config.yaml
model: "model that answers yes/no questions on an image's attributes"
dataset: "telescope images of galaxies (Galaxy Zoo DECaLS)"
train_examples: 88335
image_size: 64
crop_scale_min: 0.5
horizontal_flip: true
translate: 0.12
rotation_deg: 5
questions_per_image: 4
encoder_arch: "gmlp"
encoder_norm: "layernorm"
encoder_mlp_ratio: 4
encoder_drop_path: 0.1
encoder_patch_size: [8, 8]
encoder_conv_stem: false
encoder_layers: 6
encoder_width: 384
fusion: "prefix"
fusion_encoder_width: 384
fusion_encoder_layers: 7
fusion_encoder_norm: "layernorm"
fusion_encoder_norm_position: "pre"
fusion_encoder_activation: "quick_gelu"
fusion_encoder_mlp_ratio: 4
fusion_encoder_head_dim: 32
fusion_encoder_fused_qkv: true
fusion_encoder_bias: "qkv"
fusion_encoder_qk_norm: true
fusion_encoder_parallel_block: false
fusion_encoder_inner_norm: false
fusion_encoder_positions: "sincos"
fusion_encoder_connector: "linear"
residual_init: "none"
optimizer: "normuon"
muon_scale: "original"
learning_rate: 0.017
momentum: 0.98
nesterov: true
orthogonalizer: "newton_schulz_5"
adamw_lr_other_params: 0.00082
max_steps: 12100
batch_size: 128
epochs: 17.5
lr_schedule: "step"
warmup_steps: 2420
weight_decay: 0.03
adamw_weight_decay_other_params: 0.01
Rows from block 2 of the fusion encoder, named by matrix and row number. Rows with one number belong to one attention dimension. Each number is 128 + 24 x the weight over its row's rms, rounded and kept within 0 to 255. All counts start at 0. Numbers have three digits each. After the name is the row's rms in percent of the matrix's.
# v: attention query, key and value (stacked) (fusion_encoder.blocks.2.attn.qkv.weight, 1152x384, the v third), inputs 128-255
# proj: attention output (fusion_encoder.blocks.2.attn.proj.weight, 384x384, transposed), outputs 128-255
v.342 106:122110139151139157132083106149164155147136135127163072132118124131115115116127130158106123141146170159135137137150090140094137153090113084127149126140107132122131135120160083148115126131145150078143173122130097127143145137146170139100102105141108117111126143121119103127153174143156152173120146124080147140138123111113136110148142165100155130138117086110116129174109092152131118157141
v.343 100:101136120146117127157109164137115127129140144160156125116096172109118156128113148135124128118147138090161101125120112145108045173127116109131128122102138152112130125186168103157145135091116106150123175117122107086132109136153126124114109115104081110125118131134067124123126134158135161119082106150127135114126124147146152093120114146125118099114117145078116074114160148127155095137133
v.344 094:129129162124166094132128126162117134163130146100104128165137108159089116129111117131144127103144170154112120130131120127114164138118122121166144105166124142110123096130096148136123151107106097159134065105168079132100148153099122079095113103125157125096105144159123121135135144114125090177170141138122128101162106117098126095135164128100167126162095121159127125126110140115110180076112
v.345 103:124108174140176126133170192135152141165100149105128142130148140120129120092130163085127141092111146141148133106122107145118140094172110140101107121153155152090124106128104112156100105120111108154084124126138123120094146159145141123122157111151132113128103128130171140142129113166148137109097128135130140143130154159133121131104092172088124150147121123136168116151123145109122153105101
v.346 095:109111120142156125147159088169132142125152118180128155122148159181119117134113133150146110144145139080130080151105158148114141115097124140136129084123142130155155144117150158113181165096092082134071105181141101132107124144094072102137116124095131144098132132162108118113126110150158109166067140126103087146134132109136129124133125133154117139114145143120106097163113139102139126137086
v.347 107:124138113102096138126115096163115142140119107152138131126110165115154127157120098102102121105118108107128130116131197163115162136097104160138121153134113116179132150139130117128104152090117137146158118125088171110096120136120110158164116123145123064139142099118124128162150131102160132127122125086105124174134160125140119200155106111113142141104143164121136146128142146116141124152157
v.348 104:146171108205118110137123159098140114089140153125151169127136130132124141092127133145116123137120135124096155147138130106115108163113114110142171184146120092141133177161114112159095139062126150146167123130103118122151099115109140124151128132079124119158102093124141122088115176114110133145174128159149144113136100071135118118125119152116137170146111149156113116137138155145126158120152
v.349 098:162088151107145138166116123135128082132115106179114073149066139123178132117105158126136119099118119172141112140135117129122110129098115081122136109135123095107129125119195103184115117079166106142154149108133124121124127122148136094152179091141152122097148143142096147097120115149085167171088113128104131139157162126157102111119098142135136128088156151137111099138125150108088136161100
v.350 103:112116144165127177128113139106175125161116146140120109128131157126111125115160158120109151164116177159138121090137105087142141182141120132105101123077126185161133133123096121103087131147147129125134158105124131132138101169102128133116114156184109147137125128144150104164162113106148055116129104113102119128100112112133112089131098158108149103124117111092166158099130107159088136072115
v.351 091:118126149127115162105118112156159144131167147121168109113105099148156112133094148115132184143114135180112071160105104084153172128109122113124138118125120138128134118115127132114125089136099119104128153169144123152136136166094041124137081100152160167148141100101192101118171111133141139190109106131152126106135138128138124123106112111126155123152159104106178104128105160147130137091131
v.352 095:120145153149166116154129106118109127113111113141118111093154125101132109100109156125154080147176098131160120172060168104112128111121131126100126108094134151109168129165133163121077137117113160166136107121085149120139110117141106116129067137095141091136118139126137123123123155082096122074106144137179161137100109154141118154156133118139110109131124120142132186116145129100144140098094
v.353 097:155109144112119117135059140105147144181135141135129143131150129190090136104130097190152176162094144142085149153148128110141130126150147090095144134105090139152125157121129136136132107132131159114081151083106115138136123122108083119124149114134099137117108123119159131146128111119108133163142173134119116153142159158109091102119156126115140153152152111139131079158160107106139099138122
v.354 101:120151153122117121134147116144143147141103143135153116115140103084072103151130136143095140113180156111141078128117126128100080117128128142096114111128118141127125202173150106132110157137133148158161129140079133141109126133108151114120109161119113136148123140113153154140110131117136076164091130116182180121143117124107138135179125152152104119140090112162116164090130139106138164130052
v.355 097:167144128150132110117099112096138104113083131093136153137138121074133109163126156088151113122150140148141161103090134110101171117159141131110109085121110089120109150126109121118146137109101140112122145181164170143118127150142113087137112117148175133151140133146103170110121118149171143139144139105144178114149122099170156097140136100135157085155121106123157125170098131125127143062148
v.356 098:130127106134151149118109112157166157125140110163092128106086177091143115173130159104153136134127119153147149143157109117138121095094112136112156133104108107121117125113180146158144104081120142123115091102123151087147139137135098131108085113121127116158132109154078107098121130156151124088116084095181145122120133121140126128121156085121150193144141123118136166126143173106126077155126
v.357 095:099126124164149113149172174087128132102125110138115119153121082152148106127149141073123151143140124121147130149108113131130166112111087148134126116115115139119123105135106131134105146120151101120130158144105123134101192092129147155087157119113152140153130123119140093143121159160114140118112146111131156108130136114169179169146109169140122112128099153132118165148113108149078147123107
v.358 107:094128092145138115128183139143162134196128132116114156181127130096129145116116135148143126144147129101126155122129155074099112178151081129124115128157117097156141159124087125131092099120114155146139088138142114146133118144126097164124144127166169124095149139126098129113094110107169141138126116129180133159162118130142100140095120141114077146105127136096173165146095138093137096151137
v.359 110:090145100163131100123161090141158143116171114128150150149147109168120149098167148107136164136150116153118112121094116139103155126119118126106129133136126073073125129118131153082092182113107093120111135144109172109120151117094122096130107099093118107139113103140098099114086098136123144136167130115144144125133128095119199156152134117115205091140132103124129156152124094127122160119120
v.360 102:126077127148139141121136151134123175124136115140097122143143132134143146126154147154125146151124091080140102120151137143110097124128124119140159103125097144132160124122084120192119139182173123197163117131091108141122126138095101144058144131101113125105131129116130129128114134109091100105109139143166134128147109113145128166146108149124065122124099151125124157139146132126127171160140
v.361 100:135104147112123104103120109128143140118156145134135135073098117133098104113167160160096067122097106103165129121093114162146141086119112154102116120147099168132108090102129122120137128148162085173169157083123083152174155152123150134113086125093111096157143178132138098082176110110139105096092104147164120089139141100128165099146110097116150085134100114140137151115137146141114136159157
v.362 102:127130122089120153107105119125168101135107141129115126117075152128126142177123138131138126152116113115138107155114118142143171087119108136111132102130138148138117146131110135086148101124129081117087136114107154122157131101128118181156072137073176140150119153144143122137170109121170114119123132112134156122140148156126125158150171067127141037138148133146103111123086146117161140094143
v.363 099:152140125135118150199131143106123156122146123168151107159181139129113117139150083089071158126153117129108115047122137127136087139098176105110107099135151147138115170120123112113111159118144116122173112158079148141136183149113122129077149075116130149157092139140114101126128135135103131151131182109125127159128126073137160113141114137155141107123124137172114115118131142127136158099114
v.364 099:148135118128123100156122135083136134090132150096120134160086145113093125112135102124126124156138134116125171076156067120113142133124146131115160130141142080108120129089151113148128085070156150130147138122160097115153169108107162137150152151175124122126103131204098089146151074152154108124157137107111115126103117106093122071122154126089162160156119093116125116167128102113134134143159
proj.342 117:122142143128120144101136098149116113088181115145141088077134119111083137131127120105146103123146114120146145098102142135162161112079106155154124096116152145167102105173164138104156124171079079127149117072153177113104110095100106130156105082125112077098125163126094152125112164146152104072124142100114114074121128158124143128158158098154128145157116146154157101114117145109139116145113
proj.343 109:114153109120129120079141129132072117111137114094159083124134103140164084154115129088123081126108145158135154141107130171123165119097134145136091113138057118135181110132153185100136117120084132091093147146155140133135135108145123183138170078120163165110147145123155108112138156100154135126119144131120171093100126137108153157182095106128139102116119126119139122164119113141120117119091
proj.344 096:146135125100157090106120083048115150156078088133091095102164158099129132150077107120151130131089132122125104128136118121114126132116159162125125103156155143128138123160175097140172123164161133131106114103104105147125139099126103138128067108126082091123143105116151153125130134150172131131106134147159142099098160117131095123120129137106090148114124122165101157130141130124154093099156
proj.345 112:113151146119138136128071165171086154134115046142122123138107107148159121153070135116089121154127150161154134157159116126111119110097146149111124130125143090158111110092155111129122147148128154112107142144077111117167095141158171149092132105110114164105123151100131107113155176105123119164105079106096139100134121096121117132086143129147118118118143118129077102133130131145157125132117
proj.346 101:098108112077132143119136158100088132130155136127124158107149113065127106105132167096149121164073139149102165152115112141126103145089085130086144122134061113131096115103112146146098108108125150153148130117167143135103131138150151118124174136159201140137102154151173106121111152141121109161151153117095168108131128089123127136134150106067114109170115119112166114119127149119149123152100
proj.347 124:153114132098129136136131150142136118132128151138124114180110096102091149128125149169145125122136139151140106157109101133114116114138135094133190124155100095106140155068124148141163090077158162127116140114157128171134144144111160124137120130099132139147098106122127108081108134131122162162110128170134104111135130127181110089132139156128136112148132115133102109123151137129122137143181
proj.348 110:131103129147145101090163085132161123128110135102152136119106153137112123113141103105172118109119123131149077115115145144158145164154103100138109111097125142154135127142097152090118174117159113131119125126100126176117170106128157164159103156159126110118133114130124172133097092128133120105095145142093147107100147163141142146120080124110100148113146136151129137122129111134134136128116
proj.349 092:130121134120142149127085118159130131088120126114160113086113147137140145108127156137121124154135139125165152129121140135170137150143122169135112141104107153162105198121098137147150186134089124122162122128123082133113082146086139098101098179113147097075104116131156147115154175093146127120155127133137114078141105155090070118156174164150120097159147138106156094159145128156116157107163
proj.350 113:101119116137113132125143120101108117130117138110160146089075135171141113089110150105132122086140136116134122166156108103161082128135123145146102126103160140126175153118164151120122140128115115149186153146124136083109134152081128123121139070128116138118172112129088116138117159138100146164163123127141140090136156120074127168122146109162125101130125160139153112172101076104161131187112
proj.351 103:165167127146155129142138115142118091137172132139128152138141143116111119096150122084109117102123115107105153138142140110143107168145128164139116139087080137137110123159144129117094104153143109116179130138116141130115083145108161143145151113128144120125144141134116129147100120135161146099128117079095140145154121111085098174122121115115146129128090129147119138122148091096154093146174
proj.352 093:132113133088109129129118166116162078152112143098091130141125115118122134127112118092079179162097170116100145079153181120146119182125125179154122126131133138121110124115109149101135143117136106151124120132160110141085115156100125119118163115174126145152141145134134165148105097134138128118109118109118196123159128110115123144152170124139113112095137137106141147136069081113104105127168
proj.353 092:146151126115147107171119085157098104116136162132155125065112128125150158091095111098153091083144110129168096153114092115112120112133111108112156129154159135128163129126162096148139141155137099121114188159104109121120148154134123088154144104122196142119067134166070152112149128150087130163108090139106143173138111091116173126131102135168075156108119107129105130105137123145183152117125
proj.354 089:108112120149155120144175162139165133056166094082100166124111154168135143163154100126118145151093108148113155144161127174088136119176082109122146121119102135128133086110161163110174110101129119086138147127097114153146166147093132202123125109148133124172158123128149111104139106084145147086089136108148108112107116169110114139136132137121158138096156156109093118138122101104122107154152
proj.355 087:102123138088102136097177146146113143102115151158139178146187120135134137153131115147156134159088117096156110116091128099132123096116170146156165121128136124113167128112118153146133149093150070161117104108110120095137115134122091144137108132127084103156157118100133106114121108095110143099113136130147118122127117104084095101152145122128111107140167137141147108120154107095116077186161
proj.356 094:132104121107090136127157110153102118153086136127106114181161084141115136141107100153138115114114127144090174116147161087152135134123141131158107121095119100116133180137103129152142096132148111153103111156173126119109113120139127117119138150102135164126190120102132125119110179179125102146160125125096091137109172130107109144090139128126101099132116117164152145132049069143085193128122
proj.357 089:097119127155149135119120127132154108107112142138132088125142157139159111151142137090067132149124183150115114138138149129145142105135175102115168174098110116144121170127130134171103109111099127130161132131111123121131098107099156098084092153119101092114152092110125132126078138099114124120113138112137127105100144122074118130137165142148147103152119108116128102163130167092108151116182
proj.358 091:123173150085124141141123157157117131086103141132115087157122123151105172131132094217118111129129131078107156082135138145146150146118143133108169084181159156076102112141106168166113152108095084093129144128136139136134127140088141125140164159113108161154110117104122117105140118125119119166138178155093104130149122147105146133099158112114180124170128080134099136139144108167141148153124
proj.359 097:125112123103072119137163145136135144136136124145105132126138122114119136143105106134124136155107119131108142096212142122174124119144121158157143146141120129158154118112147116145112133154154152139142116133120061134090124123186119098124107157141099124140156146105108116150086143139089098147155118108088165119116148097157137134132138111119115128106145147105104126105150151115111109144111
proj.360 099:099132087099139119138104110140183083084146120102155131079116125122152165174138158159140125089086118103127101133158108129096172158126139160134154131165134099132098106135161151175157089123101156110139143139128101054121131090116118137147154120126129128139127150118148143106125153116117145160095116105086115099096158160098138150068102133128139133150087102113149151173131091093181122093123
proj.361 095:152156094125147114092171098087106087122134097121128124118134134109120111177105130144110156104133106113105125089144149087178195133126145138125091136129093127141119088165110129112137093128085143092093120090130117118112109080137130141150133120117105178116146118126088103149134092143118118150188175094109120105111115159103140152106137141122160174091081169183150130134154109147115121151124
proj.362 101:152101137148102072101190109105123145151117135112135163120198134152095132130120176130116086138123133119133145125111173081119125108108132108121141103117137104168156122160150137130127119137113141125157105094106079151089134080144139120135104116143110136115145157149166129163085114134114088107160140137108100101126128079082122114135123131121138129102140149113142105116136143136140110138160
proj.363 108:108103132101151102106144140134141100095119167101108147095114100111133129116134125119120116161090159142122162151114152101145128106141171077130150122118100130130138092121149125180125071099156115144104185105147104078129120133129113146135158144134095105139178146136144138172134126137137130140105122130146143108115147162097113103147173097130110121154181120111124125143102157114133118134179
proj.364 096:140146153138165136149143133158118118123068158148139119106093145160145106113124102107175115083126162159122127163143106110116081130161120058117123128033110147133128157119102131154122142123095080114140109117082123115107118148126146149117145111105125122120161130140127152125155157118109163171105122142130130133127111134147117121124100119124132131160146153128101116136140134162127139108141